A small image classifier, trained from scratch.
Model: 0.752M parameters, 32-pixel images, norm batchnorm, depths [2, 4, 4], widths [24, 48, 96].
Training: soap at rate 0.0038, 9000 steps, batches of 512, held-out accuracy 56%.
Rows from block 7, named by matrix and row number. Rows with one number belong to one channel. Each number is 500 + 25 x the weight over its row's rms, rounded and kept within 0 to 999. All counts start at 0. Numbers have three digits each. After the name is the row's rms in percent of the matrix's.
# convs0: expand pointwise conv (model.blocks.7.convs.0.weight, 384x96x1x1), inputs 0-95
# convs1: depthwise 5x5 conv (model.blocks.7.convs.1.weight, 384x1x5x5, trained with AdamW), a 5x5 kernel
# convs2: project pointwise conv (model.blocks.7.convs.2.weight, 96x384x1x1, transposed), outputs 0-95
convs0.71 100:510499474503539437546481555478514519507512486487485549468483507500530502473478490486463498521490494518521471473464513498446503500521522496474555549545516482497513486516463511488507507478520528456499440475515535516523519487501484509477480511515476522479480482507548515540485490520501516504
convs0.72 101:478491497506449483548502499491530494489528504489502520485507495519462461467508435525509458519540482507531540468485495501546487487458462477540478523511492494481503510474473502465533536517516534520469481508499541506512468506512544521469537514504487517544505503472466504487496475523476458519
convs0.73 103:513519543495551426478459534477500510464491478483470474495505509463509472469491499493487464488494478455514469521494533469476501534500460512486520477518498463501501504484521504524467498516506493491478465489470481509493485484549494519504471484515517514509475486469511513430465533519460490459
convs0.74 103:450516501515492510466477508517497453521496513504453507497453525465485506475507458530504496485485540504509516499435555493512501518497519494499488519496555545524513489446489507536474493502494464510537469490446501489473499496521543482501490499521471457516509522463537491491493484521510485461
convs0.75 104:523487532530521479482492489550494496484509525490444524542491510500502508500527513487510494511519531500542496486501562512520490486606493497484491485448497526501533495500518532482457516528472500477516477439547509511501503517463473485509504486489494510493523497522495504495477529523499510541
convs0.76 098:477515449531461493487500519493521508488483527494475511465538526533524526507507474519458514492540488473502539533497498488481507504480508545524519529479497517501470446503468531438520493483513472476485486474484535520460470537469484527545475503525491492474490507553478513518544506521494510503
convs0.77 106:479505486539494496480479470500499542474525463499515478504521492456517493498489519477492476525513511549486494515492505475523513455490473435510522511464487569481524473533494525520501504469447562513509495449500495536461495520511491520474487523517489509446500497481468488488514520486538517505
convs0.78 103:503453460500529520528501462485516492489500492479457518483520467481524512490458499482518519500456528501527521473507520521504476505493486478469530472446517526469520455521519469464516479497495542481492497526487501521542487461545493508505485542499470522504453517521532511548460488519456490488
convs0.79 099:494472475446501463518521495496507471476544521471547549486514509491449511514554469517482516502501484485528504538451444503503539471531520506506505529474524463493468489454480486469472499465513513499525478466505488503521507513497509511492541500542531469494500495505495525508463487484528502468
convs0.80 096:503519540501471541493512472525529463527494525501470501493489483498507442522487478504485494543510458496524499537494482472535492510471527473516503519481501521526513472463510541502481543512508502458536519499542462531519486497500516532532552462472493482538508496470515487507558490508548490516
convs0.81 103:495463513454485479524509524471479518494509531496472473526473514519530522542485479515536498466533503514469505478491543495479495515526488462492499469508528507487540467509513550486507489493492528495454491547492474479532510461509495509498496463555472499514475483526492496581495505524502533538
convs0.82 098:500495527530451451516482487501492520490500452525433490471514491498485496509548459476448521495499518491453517534461491509517493471491482521524476545524506510502504520506530491505493529525458486493497493486458504483516468479515491459483435518495466528509495451514508506478500493487519453501
convs0.83 100:515503525553496469482469488472517506527488460460510538519503501482442559526509481495487471506522474529508510513547517480476501494489540519524509465529470487447505533522547493489482496503499494508490525476514446539498477499509560504486492463492509480511518537523516533540480504505504505517
convs0.84 097:485492504486419491490523453531490481496538515521485529464522515464530510448484488459549476528507497522468526494473505496542509525492487497516477504487515534484506479466469512524459546535529493491512514450513476486502527454482496487546468476478486490500476468511486507490473521498502498499
convs0.85 106:504533482517517460500485501527539503532465500461529510483517543464530505477491498518500477535499514537496514519519564528535519501499503492511468469470489534540463526468526536473514488487469515530536474465514507531496493521497466480502481477506554476465506514488501472434479502489514495493
convs0.86 101:489447495485464493484498475482517518505504513518442483502473524535547488525477501501499462453519468532490493494503495519522510524496548499554504531506535480500506509469477510524487507472484532533468429512500507506540487487522501543456476457541487510519490473501508479479481513545508484505
convs0.87 103:487495531456502484451501490510488526515494547493489451527522509486487526512519503513490522504501496554472448468527516496503514564466514512529490498530486516465516485486488493509463473449516451512486480528543505490471488496501491519484452510453507512535518473459518469518516477538525513489
convs0.88 100:495491528558475464523457498461485505490493498510523523475525503506497519501497497502526519488509467472497476490473494478497534500509439493518450485513538501495485427537468462517516497538470481564480467483484497488511494554448489519516525493509500489494474530515465492500494518539523492507
convs0.89 101:451551494506498511506497514501550506517480508466499556512459471495542540515482530449486500490464484520475488519545524447506510486526575487496472503504512464489484468488502507515521499509510517536477489487477505501514514498514500472475473497539493514499500482467482559517502517547471517514
convs0.90 107:465506489526507509500501465509530497501480481473491536526495465504552496519515497513466515495519453517477528534505490459561497504542530483479478522481530496529499504528510483501504458500519492499478568534473511499524454462451476506523525491511512490457462519470539499550494483487493508507
convs0.91 093:454474468473500526477508504511489527485488502515512558486464503530523517483515514483500479499512529470524518531507468451531507541551502481452534510536511490511479523472482508507489518488484506553473500469479509484543543498503497480492543458496469502508485493469507536515520568515519516478
convs0.92 100:502495523485541508490530513493525523492488498476486538506442498526537454494520535504551530511531454456528485487507505548521497508516493492515463458503499503522519482504453500506512520531481461457484472525494502529464459513479471498521507467503499468505516531500492432501525508507512533531
convs0.93 104:520474500509543507500539527463469508511524506513498537482509469479564499491488513492473513492524530509472488493475515512500503496484509468507519509484545529548492453581490514460518499511463503511482493457528505485466543533507494519492486463501476528470470505526516490527510501546520503547
convs0.94 093:494459490529502493494476509544500495480512544512488482473507543482514487518490521479496497495487513532484471526479512476526470496472513505493495484529510484538524524443542563507489533503486493500467500446459488501535483520507458524495566517503499502511514486527486527500551480554517458521
convs0.95 105:501434514524448499467501531527571486519473511524500480493518461512463487492462481465489443465470494494475461496534521481519473500490509501504555517525482492498495501491486490503478498483527503491493491462496502494474494484466491501472492467431471501490497545526476487513486491511547484493
convs0.96 102:499512517494496535495494480512475534497517498504551509499542435543458497483491535483521449533501530494505501508492504502559503499486515475450496504483520504483507526514471470520519492496484497470476460497531475517539474483510476496505514513520511553499460471460488513472475527508463507431
convs0.97 108:502493475495481535499505475520455480501473508516501514490475475527488493468471471527475525515504488574483488480483512477454450517520525443509559491543481542482490489505477477528491444467483525492480516490494523514482497495497525440494473523507514532493522504490502477459477486513487466504
convs0.98 103:488485511500436514459565521493540508514532511498493503489496452483492512499535496514456489503499495510517510512532515544539534500527491467461472538495489537517508499524522514472489473504515477513508529472485480528518506508451513516483508463494470524527505505490466458517490524499454436469
convs0.99 100:545506477506487494509472472504529530557486475488521566509507529492512489538491471593505502506493518458523485512534479478497516509522501507473492529451511506504472477516474497455506502469473517491502492541530503470454456503514513534541519502470514506483516514493489488499499506519458490508
convs0.100 095:530513468484482479480484496490469483493501487500478478513487471509471534525495498504502501527484512478494476504496524484439537496488483449499501556500509509495468524494471490495482512488500462529489506444497523509535463448512487564529507530536525545508466507479488510469521460504518570515
convs0.101 100:479488509469477490458512499450530489468502488502491517494432491489502526497489461511468471528502457461481450535541483483485478514488496474507477488489495495527433510502490478514518512506502518522469488508512493512513513504506489498527534531512448516513492503558496532525543506497521553451
convs0.102 105:476511537503470462482509476520495491500522552478527497514461507515543470532468518480499489526479503505480527472544508502517509459483463495460480475502488517504491479485504507461495498482479556533445504487507489475512519524511525481485508482525494536506484545477506450545492505548523449534
convs0.103 104:520492506457538496476507481524520516503507521498511504486498523501525492528496472526521492475473499550544480525483495494465512446495506523521516574510501505523508509472485568517466532520475517517501432468506470460476523517489533503522485513483482526526534487537537481500482511505506461525
convs0.104 093:471514445515473516477463501489462522502502484473476513497499486515505535442508504503487504511477449500488492511510457509504519518469527514517542485497484511534468446519503521427483511466517487461505523476485518508516468547513519531503495506520496484502450485534507492566487525516525490521
convs0.105 101:473526506501502512518488522514494495471455476500512502513498583545505456470506475500508486542470493534469519474503528496506488495521463478528508411488512505426495473508500502501484506525513476505495489490540485528526488459502485516500522494474494494519522488482472527521492519480501552525
convs0.106 098:522511506480511533470523437478477462522522521529534525492529510500488488499504471521494517491487462487481473478477531513518486476497526462494472465527525493541539471470496462518489478501510454479474477508506540481517533496490481511519506492582497526477520510493532522515492472487493454544
convs0.107 095:525510513527447475518518507503529469495458529444495523540513489517491512476530496483483484482486522525506480535507548491484495468499465523522520503454468474511484510516485449507515452552520472456506463481511501518519542508535483508520500472518531522508495466511518480481531504511520517447
convs0.108 105:537514535438506511494484491485479487465478526454493500513502485532470488495501501502526472534497480499485495453499498541515572524513542485524451497515474486514490474488521449490542522457482463496499509473513498483474510505494443482457479467506493496515525524523468495499486481525511455495
convs0.109 085:479504544498474518486510465468487507491494517496461527512473483494498528475487534528547448522485464474505492492489524523474482535488515522533508482502521473523482537539528489443521505480497484441552472477496460500472516495492501511483480498526523511471497544523475527493542462516481459502
convs0.110 104:512525526488463507480495519468503445483481502502498486523528516458585481497516512509496521475500486519506490495529474543511509481507498494526503501497547491506508494508556489508509489478517455498492522506530542459493499506484484508491470482506503524557510516454526470524478508446540480438
convs0.111 095:479528491478514523520434502501497514519488484481538514494453488523537515538483526521522509504526527511508488508519530478514467510458511533448492514526523491476509515506479499492527485437470511485458485509497550483481506493501502521499497442500505475530470429513501544481542507499475475508
convs0.112 092:500520497446483444466495495514487463470571517465506489490485520488539511552492477472492486505470512439529489441469502495473465473500477493483466489530486497510509500504499524489465445517464504502481500553503515480538512514506495490488510502497495473530486484511475474509527497456483482488
convs0.113 100:468498512465491516552510477505443485536511537468501480498499408464484492490475507501508493487510499501466503477478425507520515514473501499500522505543500465460461477500523504487491495506478537496483508494515499510497493476483494506476538516498519447499480507499503481523502454551526480461
convs0.114 097:525507516471467521490495512508464498474499471519531496492507534551461472497455495480493535435500502507524459525473516478493505520507516456530514517502484491517499516480539463546532499484474533515545488526525502474533498508557505532528496459484455479493532453492492497516504513524499517479
convs0.115 098:511471518499510536504459446483505496509492417519474525502546512528510529554496484498477477491474465463465524516510494454510529518536510463517496539526515461482504494476497511491510484484503470495487516498509464540470517504519478526521520499532509532536492508509458499515514515471481449500
convs0.116 108:488509470488555524511548530507486516496509530479496475502466493503477446487495502505472503506504571521444468520505523493533485455523515516499500505485544485556445515518473507506468493490497487504494541550505512506525556525506496485444487489497527489502514523502469490481535498508490490487
convs0.117 098:534499518485494480547536485499516503530484491508519541517490521498521475470512506524499501523541481533517480527500513484510508534507504483488481486486536476445503517539505496467537456466489482445477482479537492478552484492498538573519458520505459490527500502482444503513495501510510481471
convs0.118 107:517513506510474518486502431450506490485500539471488529517485502514485515517474470540503454519495517484519486482493534523562433526508460531475492482513472485538503472498473483560483506464470501516492497479497471486513455494522497475525478476495509472477478505509507512482520525459536515491
convs0.119 095:473498533506485472482502500499470506468515535529497532504484462510490514476508459441494523507478537499500554490452479484489529472498520475515454494504510508505500474542457524542480505479497501525477461508516536524504527480469521493446525518523534488444479467482531530484512514537494505498
convs0.120 101:513487482487527511495461492511511504520474460480551522484511473471497511503494521470473560502434513487509511531487516490468504505488513514517507480553542522499496481520508514453463498474468507535556496510500484466503530514455503490475488497522495506544475539474481492480540475510536460529
convs0.121 102:508446495458504424496491484467495541464501494511536551486467481505523492511485522455517496485480501502481509480531470512530483509499483486519469487511553532477482479502466520497495509486474520563492479501510503495465515520491465493502487489516515554520466485473514474466468491479499548520
convs0.122 095:493485522470445509494527511479454460476527507485494487542486488482471543506461503513542493497451493475469530439484569532527483510496508476495467532452500494536459515515482526491488490487499523510518500537504523506509481512479486482481486508492507504511544445530481496509532474493482488491
convs0.123 105:495470460491488498516521477503523479493457507499486526466486505488492493509480491527517488500572436483479494483534488509469529514513499499494504493470479503504489445484495507461496439484498444482522529520476479505526541497500489471486507496505490500483458444460526482535496499526441466481
convs0.124 097:492511444494472509555521480519553479485483480521462504501500492479496526512459495518502530517496493522520508488505499484545512522500489515521519529484517510492529423512475473457522461470511552493452465505485510490509510501476462451469496506540490481513482515530493508488498489480478505440
convs0.125 102:470506506446505509515525543498492478501508504472454520486495500560492495516508471515494507495517493509511500502489475512479512492527505509524448469520555508464489479544450519502497519485520489429521432454511501484503485541527502502502507507531479499465523513499493529473444474531512481510
convs0.126 093:465520510462477529494479482454496502449475490526488511505505494512454501519505510526497485468502487507524477533544526540501518463510469520519509529518499468513453484538491473481479546482508457497512539497472448557467510499499514507493488507503535539467490469501491528529515457503524457501
convs0.127 100:458548541491486475516445496501528490453514523488505511487503497493481502476510492514506499508511533493498490483503497499511484511531482529497521486502472546495511474471493497509597528448491481478495501502445510525510491558522518463497501523496467502491516511496512484519552551525505476458
convs0.128 095:521503518492506502511502466472487472512527461487479499494487472453477463479486483525531488491492494531501475521515491492472508484492524453545494495511488529476478531518528522503524450515459545475553484493452499486515487560514496498450487509455515481493529521498517464516515517564526470491
convs1.71 103:496493511540537513494503504529537506505521551530526532535524542505503506526
convs1.72 096:544529546516535531503502490531499472470472504497481466467482534518493508487
convs1.73 098:525507526516502489476473479493539520528535550524515532538527483500483485470
convs1.74 114:475479463475467499513517513500498505520515509470463457481489483458470459470
convs1.75 098:498476488494475511473522500486520462528525478531457472470462530491520519535
convs1.76 096:465485465488461476493486479477458491487481468469489478485472458491477481472
convs1.77 094:530528557541521476481498496508487477474476529494485488472536534498479475508
convs1.78 094:485480500489496467465492534527508488464497520543541493470483528543503478470
convs1.79 097:529513483496482515484510521496522472509515461507446509520469507457552528494
convs1.80 125:452461468472474472476468468473494513518517500515506500500497500483476465454
convs1.81 100:547520543534560483479480477492495494482482472500504492494505521507475488541
convs1.82 111:548511543529530533498505489517521499497514541518511501497532532523507527544
convs1.83 096:521540561525542495521521509504474479470458460504506501497502477506519507509
convs1.84 100:541529535531526483503501494501471499481473473463480481487476538520536526523
convs1.85 093:516515501469479519518509492514512477461494518482487480489475504574546528502
convs1.86 101:490483532553517463467497528502469463482512487478463463503505481474476495508
convs1.87 099:510489495462441507511525516498476471489538528477480462482520488477479480467
convs1.88 105:495468494524494481500524506477464511511482464470535535506463448505521518466
convs1.89 095:498480509509533522539521481506527488478480499533541539535540470527509524512
convs1.90 097:505494483493501525535541536527453473489479464472469471484487518518528516511
convs1.91 106:462474465468496505509487467486494534515476472461491492480474527540533507475
convs1.92 098:531518528522523504467467503515524477454508530546516504517530502470479478523
convs1.93 093:522532549526522526504513521543486461469461485491494481475480498523520508521
convs1.94 087:511532559517539521475481458487467466480483515495500524498535494482496487485
convs1.95 098:492481488460454495509544518512475500508522518486466456467486488481481480462
convs1.96 093:524528548553537519491467501526496475473471494485476485482510483482476479487
convs1.97 098:522534536539536516517521534524495486480479460483473471471499527505470493509
convs1.98 100:504513478458476521535475477474518504460519521479462492535517491475460506522
convs1.99 110:465475472480478492513505508502461470470470451483493477475475474479477473475
convs1.100 099:461486478482450479490481482470458481478491469461494487502473475490469491477
convs1.101 098:451488493491496490542541503487502526540510490528517513520537487499525532545
convs1.102 108:490491466467477500527480470473498539503469459493522506475457493503472471469
convs1.103 095:501513537529462470484523539484474470488485453499504482495474512508501545529
convs1.104 096:521494488494536529480483471533548490471466525539481474491529519494511506534
convs1.105 094:478472497526500488504547553496486465502540506484468487529528483472505526525
convs1.106 093:452478477473469467475483480475465473488477472476480481478478490481479469499
convs1.107 102:475476488500525541490491491516565527521523544540505510505523525513517503516
convs1.108 105:449459508524506513479520534535534485464505509521492488477469462488485481492
convs1.109 093:457487467476467470486478471471465485482473480479486486484482466481474480476
convs1.110 098:511492527517508553529514515506555517519510558519512514517537496502515510521
convs1.111 100:525530519525533527518511510496486476479474468506479451472484538494468472475
convs1.112 102:524489461481519527508471509528524493463519530527497474500526546491458478518
convs1.113 112:478460464471455462509529501484473526525511488480500492512481515485467473464
convs1.114 101:496474481493473489487471477471442461463515494489520523536513459502517515486
convs1.115 100:544529545535537513487497505531538492494492532517492502492504524523534529527
convs1.116 096:499516512517504528518490495525475474452454449498487504510487529532528534524
convs1.117 102:486475501494476506515494484523530519469494531533494456495533541466460481531
convs1.118 095:483518519480474508524510459483486483460503534457476498529524515485474520546
convs1.119 096:481467470473488497469472469493550538501519546516530513520519510508514508526
convs1.120 100:497483474499506495479481479494518486481474501524489474494518531534544542565
convs1.121 094:478509490477506508526459479508530511445526506529475480538496498459503521466
convs1.122 100:467483467482490480524516498460465532512514467465533529518470471477484505485
convs1.123 094:507486476479480525533479470484522518461476537483478475525535473474488540494
convs1.124 105:455455479468492457516527482471493519521474479514531494475492507507466471493
convs1.125 100:533505505497539528498477477522539494456474512517492477474534544511493487537
convs1.126 100:469474465479459482504488502493455487467490461475494477501481473500466480464
convs1.127 109:469485488500499476492482505483446476480467474478474473461460465490475486483
convs1.128 102:532511513539514537506499503510523492476501537536506543532507522523535515543
convs2.71 098:533503504512483532512481546528502509516492475485523483523483489468491536467525505490486492501503482522488470505436555515502519500494530494525454553522505451524534495502485484512467528501506500507522513480470533471501493462481509520472544529472445443488488506521490503482486500483551481542
convs2.72 114:508500461520523527497536493480534510530489503491508533474509510479464483503485480427505521506523475525491490496525514513480541537510502496479508477483466474522548487550474492500476468483511517452508485455521466459479520504525529497466536527501468485477462483482479470477515552489508508457
convs2.73 102:526493521506549533515450492509511497517536472506491458503535462461494466471509514473452534484479523482487472535521497537481510509497542559489526473507501477513552535537509536458489472494463514489472488528513509515508480504498484496492511520522510505490521501488497461487466537526482454520
convs2.74 100:490490507521525532506448501492520526485514492565485525512511518491487488455504475519513456532500538489513497496468453520520492491485515541498512477539517476464466503491538516484515459440525529498522522472459486554498496511491530494510490462488451500500498469487501514474494475446519527500
convs2.75 106:497490515505494539452492528488530493520495456491521525528515485517553544501518506493484495496545523465513501463516484515511553528508494481487514511495479525437492479544484501531523457527513505494469478504507484510518493481528503519521531547461449494532489507544481516527530538461513524513
convs2.76 110:505466537491482530560481496481555484473522495501520524470518499490515485497473518479504483517475528499460527525541469523509489499489489524494497506497491525457518532489508504544468489502529481548492488493468517444507484535496456501503531504506544439480479526513454547483499514526526502496
convs2.77 103:472474461527541504546439523477485494537468484504473550467503513496472535493465532507467476510522522490531470516525527512492479495483434510516476492498483496498456475489498488482523548479519503508472522480553527507503489519510495498536522488489490529464557504508509531507519510502471493505
convs2.78 099:444532504444519501460478525514518511476510508511525507487510502493484488498491496475541529530524465467507504522539507490503499508502484499496527505518491529497490461490525499468554544525504466465540487479456467496536454477486446536482477458533523551503487494487516493509461496517492503524
convs2.79 110:498526475475501465448479533500492532513498525522523491498522495461509517515484476492553439518497541501524518493510503488520487525555541472524466489501496517477482495495540500488482521449518482502532469493489504505479540531522525471461481473493512535488551467471476516447511485484478509484
convs2.80 108:501526536459487513512473471447499478498489463532522505517515493542497467512462500541512498466483531450531501464508466499508457482505489495494523472450545467504500496496504492488520516531497524506505522498498502553463508487467519511498480512546504486483495470524482458448482501532484451530
convs2.81 088:439478530506494473506497495472484490494505502489489495486522505508504505497530473516439506525460517532510515506526482514503517533533444514497491500491502491524551491519510483496577470501488479499516500492506510486533537478489483456554528472530512509535512524545517490547499512535485447531
convs2.82 093:519519520502504517531488451461478516521508463540479501480498492471507501523467466505482431558476498536534476441450478494515515515475507498466500467485453530502529518473490518485510496536489501475478509493500503486485523505466463492499567500490478521472491482470502485476496493503485499543
convs2.83 105:508482474495479482528480492522530492534511515471500540507508533510474482496484507466509568542486512476426461496481492496537488474478506515520483504455508514510506512479524534477437529494433499493548566500472506493526486491508484514507528504532502505477500526491497512501505530505517479527
convs2.84 095:493475477524474538492487516505465503530472517515474473513494535510455516500518464503524537502485436511466492419518487496482523523524485485497459488481495481506511514472444492463461479502514464518511528485483522527489540528536502502509463503544514512479480561508504499479509513482501489500
convs2.85 097:497497514490476491491473528489489479497505504474491520515489484528508485511486465502464502485502496558559506522486484515470494504510476506479453527496477539464532516478457546498444503504514497469541421470506518487519539494479487521541486535529522514490485510458486516444477515492491506478
convs2.86 102:493462543495510489497464478473476531540510478490536515454454511514515487505510543500493481512504507476495508510506481478452509466533494510492493509468507453504534467528554523522494532479499524482500560511478467520493465478488491505505459542487504515465518472490486534514527513505498430485
convs2.87 109:432521555500451507473491486544490495490485532502498435520484519474494476493498523494496530489483545449477497485519485504490563494517492499530456502511520510514532489495491465514537520482508478495493525505519526458499479521521484503531468521496508485523503462477438502509522514540517515493
convs2.88 094:533475519509495483509472490484494438515492501523495503495488501528491509515499531520529508503477531515501486492504531528478482499569514489472456550464531496529503450484413469465461498506520479541490478497528507507508505534522527508488464500481499487520520524480507474459480507515514455520
convs2.89 094:507534486481509511563502496523499532522515515564478515515501480503471466501502528486463547506535449514472519537506494493465543480467501500531511483528479475506505531517481493461484463535503550509492494510495553451517459504478505546511510471467522520490463517516502508500510514517507490518
convs2.90 099:487503510501508553517496521536452514523495493544484544480458500476515496477515525488443505502518472485461527514524545478461481522497465473494499500525440480471479512463519507509481506507512510472475501529528491475487507468501505506509492482492470532459542463467500528463462473503480477532
convs2.91 086:501528502474508498555476555484456503453455502551509500457512513466494486509527490535440536478556516492490501477510506456494498489509497506472465535491507483534494509497488499483488489465535508507522507507497493494538539516479491540489486417490519520499485513467515511472487499504496505504
convs2.92 104:487517446536486490493484551464509487476519497520475492530521513525558537506556498547513494489522501506486505498520494545496469516494557518493489533501511504499485487494483507497535473504517529549459479545508445525473505481473476471495550478487492490505475518499486547523495525518493481481
convs2.93 103:501462501504483477484474532490475536518482490497491456508531482538492496449492513501477453512479539484512461493468529509505528486476477488486454466531518487498519512492460465516480499478541503522542464480540514504532523511500480485518534481495468525476575479522525502497480498530497451508
convs2.94 102:522531514518462475489535531514480460458490522458507500458532500482472519526486472525486470549526476490496503523533461512520494485477503517472531502537507508522447474465506451517490473481461517506472479500465508490520512490515490532471442508501491499471505520482505511562506475488480526520
convs2.95 096:450488496514490511481508525528523437458502498500500497490472470505484512521525497500490435470471497523482486483551456578509516495511498516505485496452514495530515468505515509512519464494480493486478542483483465467512515504501483501518477492528529451497505515469511433518464480500524503508
convs2.96 115:456505480501531531508505505502463534572484462509509473455469522540499522506501535470463516464501490502502528521517495514469514514536448520502483464512439489498491510495477512476496513514471441502484536484494503495534497498501495519512492481471466548509503504504470485457507469469458503496
convs2.97 104:500496514485515542530455506488455505495488492509497509507524516526515531472475441541477491479524535500485514503519507538505483518484483531479522493523453478564513552498524505512497562507486532493522487523517487524492522509511471451556463516498480527535488481506516523445498522502508500504
convs2.98 095:478496475519492506496528535496495478524502573446470484519503476506504484480497479460456487518519478477440498517513501530495531485541506459499476513492455465505449515493530513517530485541511529478503543534480497545495518491473518540499467484474487516499511457507479488481482489471524481510
convs2.99 099:491517555509504501494476465491518503499552441530529461515510510476459513527491474487519468513500524504467505496504465467506505518483513506509522472471504502481495498463461533482493489493494491492475494516484513454525477445496501489518508494502497431462457492498458534552470505497484446478
convs2.100 102:489485523463473493488478512494543564479482492446484522529487507486525509523517501532477496461456494509480515552533518485507488494519540521509471477502482500484500508517496492504533523492520459523507496497494492438527573450490518491479503470465507496521524528508462517487470497464502534530
convs2.101 102:495495481517472488521516478485475563541494517551478506520509500499481465478482522456519497485527491530494475515518485542506439510538498456502472508468539494516524535532469539442509525513516496498484496504504481498490503541528525477479509488484510498520523469471466495481531507460484514555
convs2.102 097:504504541523524492489542499469504494503456506457466490473513495492509469514510473502512530510498518482491498480482508543495500478469474455495471531495524485516460494479524553492484517503501553485447479489543493511508511493512518563528524489479514471495437502490523460477489528527444526509
convs2.103 109:521500517519508447447475495478447499519467544473515449483486469544503492458484551503486548533521502516510502509503489485471516472507499465504524506487516482577475515516486494484498537492498491490496484489505468491494526504497469518463491520458503499480495521511521536521481516509498490432
convs2.104 104:542521459479498499497542491497465480511551519471482520490450498452499508492469529530514453503531496483542482491457539463473489498489496496479489486471535460511491498477467490521501542492513537491507528522476486498528522469474527496431482488514493502531494535488504493530542482494529515519
convs2.105 097:507501481479532472506489482511482463477483525517461487507513536500532533499511492519497511518499559485542509491562514499534492526488514578499493466498507516477495491511494500547500497474506542507524512462541541464461518531496502503525503516505435526493466494471527521516498519464491534493
convs2.106 114:474524473492490501511473497529542512512518472460507521490543467498519498524494504487539511483514501492504507480528481467547487517512511486442522461502489513478482507473479449524475449487494526514529538525522524537487512455511511492492465500558557492529493477490478458525522514474477536506
convs2.107 085:495466469501461503520464507499522531535473513485542503528479507525485475476476516500465506543474560502470530533492523477521488542527476482493471531486502508485510498527507459506477504525576516467538472459521545508519496539497472513523518536524466507499477482489483507499483476523494497478
convs2.108 108:525560508430530515478538494479494547483485519510473505468465490471510502468534502480478493511462538463493481470483528508516535515496491526529459501459537480485502512525509510472535500502544495464493517487517482500491471512473505467535482500518507498503533481509477470457566495503509501505
convs2.109 094:509518504517490465519523486524476466472534530549521495491527536523509505476455513494487544498502498529482500511516482519504487447502545472422499488507509493475491503498512469505486502499485464524454473469503532465488519529498504467449528522497475469509496550517500543478455513522487478493
convs2.110 094:502496482477535489492533501539499554497454497528548482535493497548504506472495488478487503485494471521479484498506528495459464488472461531517531510479479479464475473511480478494492552509489483527465498467489509453485529459471478527530534478443488481472523503523512486519493459486488472478
convs2.111 090:508473513526498527466532483474488513562536480511483488518509518522539510488489494497529513468473510477524542514547455507540521514502432498468451495501453513527479499467469503507489518505525528505502540469468524503512538466526488524487476524507498511498501509461518485450493476481489533518
convs2.112 101:508509537488530506519483516491514481545483556507475433519463491506497541495530538465463483502496504459470454492517470518453495475532464455505533527523486507505511477492525547510497532518498496465473478546485505518512527476499498501517483494477459469490486495457508507491496491482456501517
convs2.113 102:474475513520474525506512479486448462534454515465473485464544481483507539494520511500486506465477517494466495494557493535493509476510501478505468515418506505417495524494527501471540473508495528480494515517516485490489499516505476520490500530469468483508478517494498492512508506482454490523
convs2.114 102:521520486496485504570530521451464505464509464512493535511450506467503484516502528461489540471485506502465478521520488458506521503484501518511478507481498521514484510506494500500538457523513505477517494502507461520559506460526495536494527474535464506458480511508484527426507476487497497482
convs2.115 089:506455488521486476490476489529497552499511528493517478474499487470467494540535496506526526462505492503539478502486558472502510492516529525520497506537457496487513523487518511459465511505485544527443498508521530498504476532471526532470485463502521523476520489467498480499494452449460534502
convs2.116 102:497493544538505504497490501538461489546474480485498486495479480478529511434486461535476503501481497526498502506479518530516534517504470450503527500491532464467446512479502495480543490486503522465479511505482504509499521537478545512469475534490517470451508504503523478462543494520513505451
convs2.117 106:516474526510507501502540440535510507516497481492488478532494542511481487508485477471502533546493456519510528556502462494471498499482530514475489470454516457525445516478535485507484542463546530488560484496542518484485483480493525481519479510477485499512527500490489509493520492472504534508
convs2.118 101:464490481485502459535485485502490510514450481539497509510443520496528502465499509496529514518546535466521454481525511478515496512494489549498475513512491474534504507483497528491511499499571528500477504501492536486477523456453492536522499448509535498452525509490496520482521527515505547482
convs2.119 097:492488486475494456475458459512511532513494495510528522466469519480458538520522530496508505538505513516476548509487468519470539524506511486512490551471475499471511484487496465458477500504523517468503509498503487518482499512483554455497502473472466515478518561459481502489460504485520546474
convs2.120 098:511470540480538502539476511543485516531425492543516503503462480511471485479535516503483509479482513491508519514490517550505521530500515515503508525460495488503522524503506468515529502522481480487550508513519509509497455524511471520504495502465486498509449517508472506485485448457432537498
convs2.121 105:447483536540484510487482476500476490523500505480508534483487527469518478530524516502429476522522477553529543512490513529483487502539452471524460505511553521533474483490475485496489520480497492512500482465490532494511486505473537496516504457496526507501478522460521476495452499505484497544
convs2.122 101:505491521471541480518481500478457510526499487536481474529508460487479521480539537476455522482510474489460495449490509530481517487520493495481532524510473466524533501527504468457481486516486502507493468487487523493544508486486531495540475457479476543498540459501496477476529525453528522519
convs2.123 106:489515481472518546481478541526509508503465531515473482445501505450505502486562481464529497538516487483495481530522521496511524489518490503523486483502489494494523479513424539469534469497499478487496516493479468531525517503473494544477518466474512524557486485478511496470492472520477478523
convs2.124 107:515529466519510523537468516541469495486481475508535525476511541505497451492501494504523520512475493518516520485507470514486506464491499506528530503512556520481536491488512490499538474528491518494517428532478476505510466482493522469506485465501524489522504499462424469543448496500476521498
convs2.125 108:506539494462501486505580475450486479520510503469502479555480521482481521509523513537471502503507505521523514493488486483493515568527499486479493506468445519505501454507537509521508487503499537512500485483477431482492507501468482496488505502480540528502517553487529490487494480527507540517
convs2.126 106:492526533460468482522535489491519481493480491498473519483490503501489493538507562466495533509460514526510516510478496466518492543530525487478512487460480523469517455487494485504533532532479470491480472462493558457550529481488531492485476482500483514511462494525496536498462538515469486522
convs2.127 101:524532540504500525532485455550505556522512459495491559502500543489510500516504496516507478514466457538508494493514452549510518513467506496503502528513493500469474481463492512510521456490517502474501512427522491511519473553493493515501534499499479508480496444514488492515482539492496520493
convs2.128 085:526494515509526530513531456493512554498489523479532455481480503566481483537501523518550506496486553491473548514503516488489467496524536496515462494513492530528491509505472528503480509519485495508524501497475497466540501464461484495505503517517529543460507510439526490515485458472512480496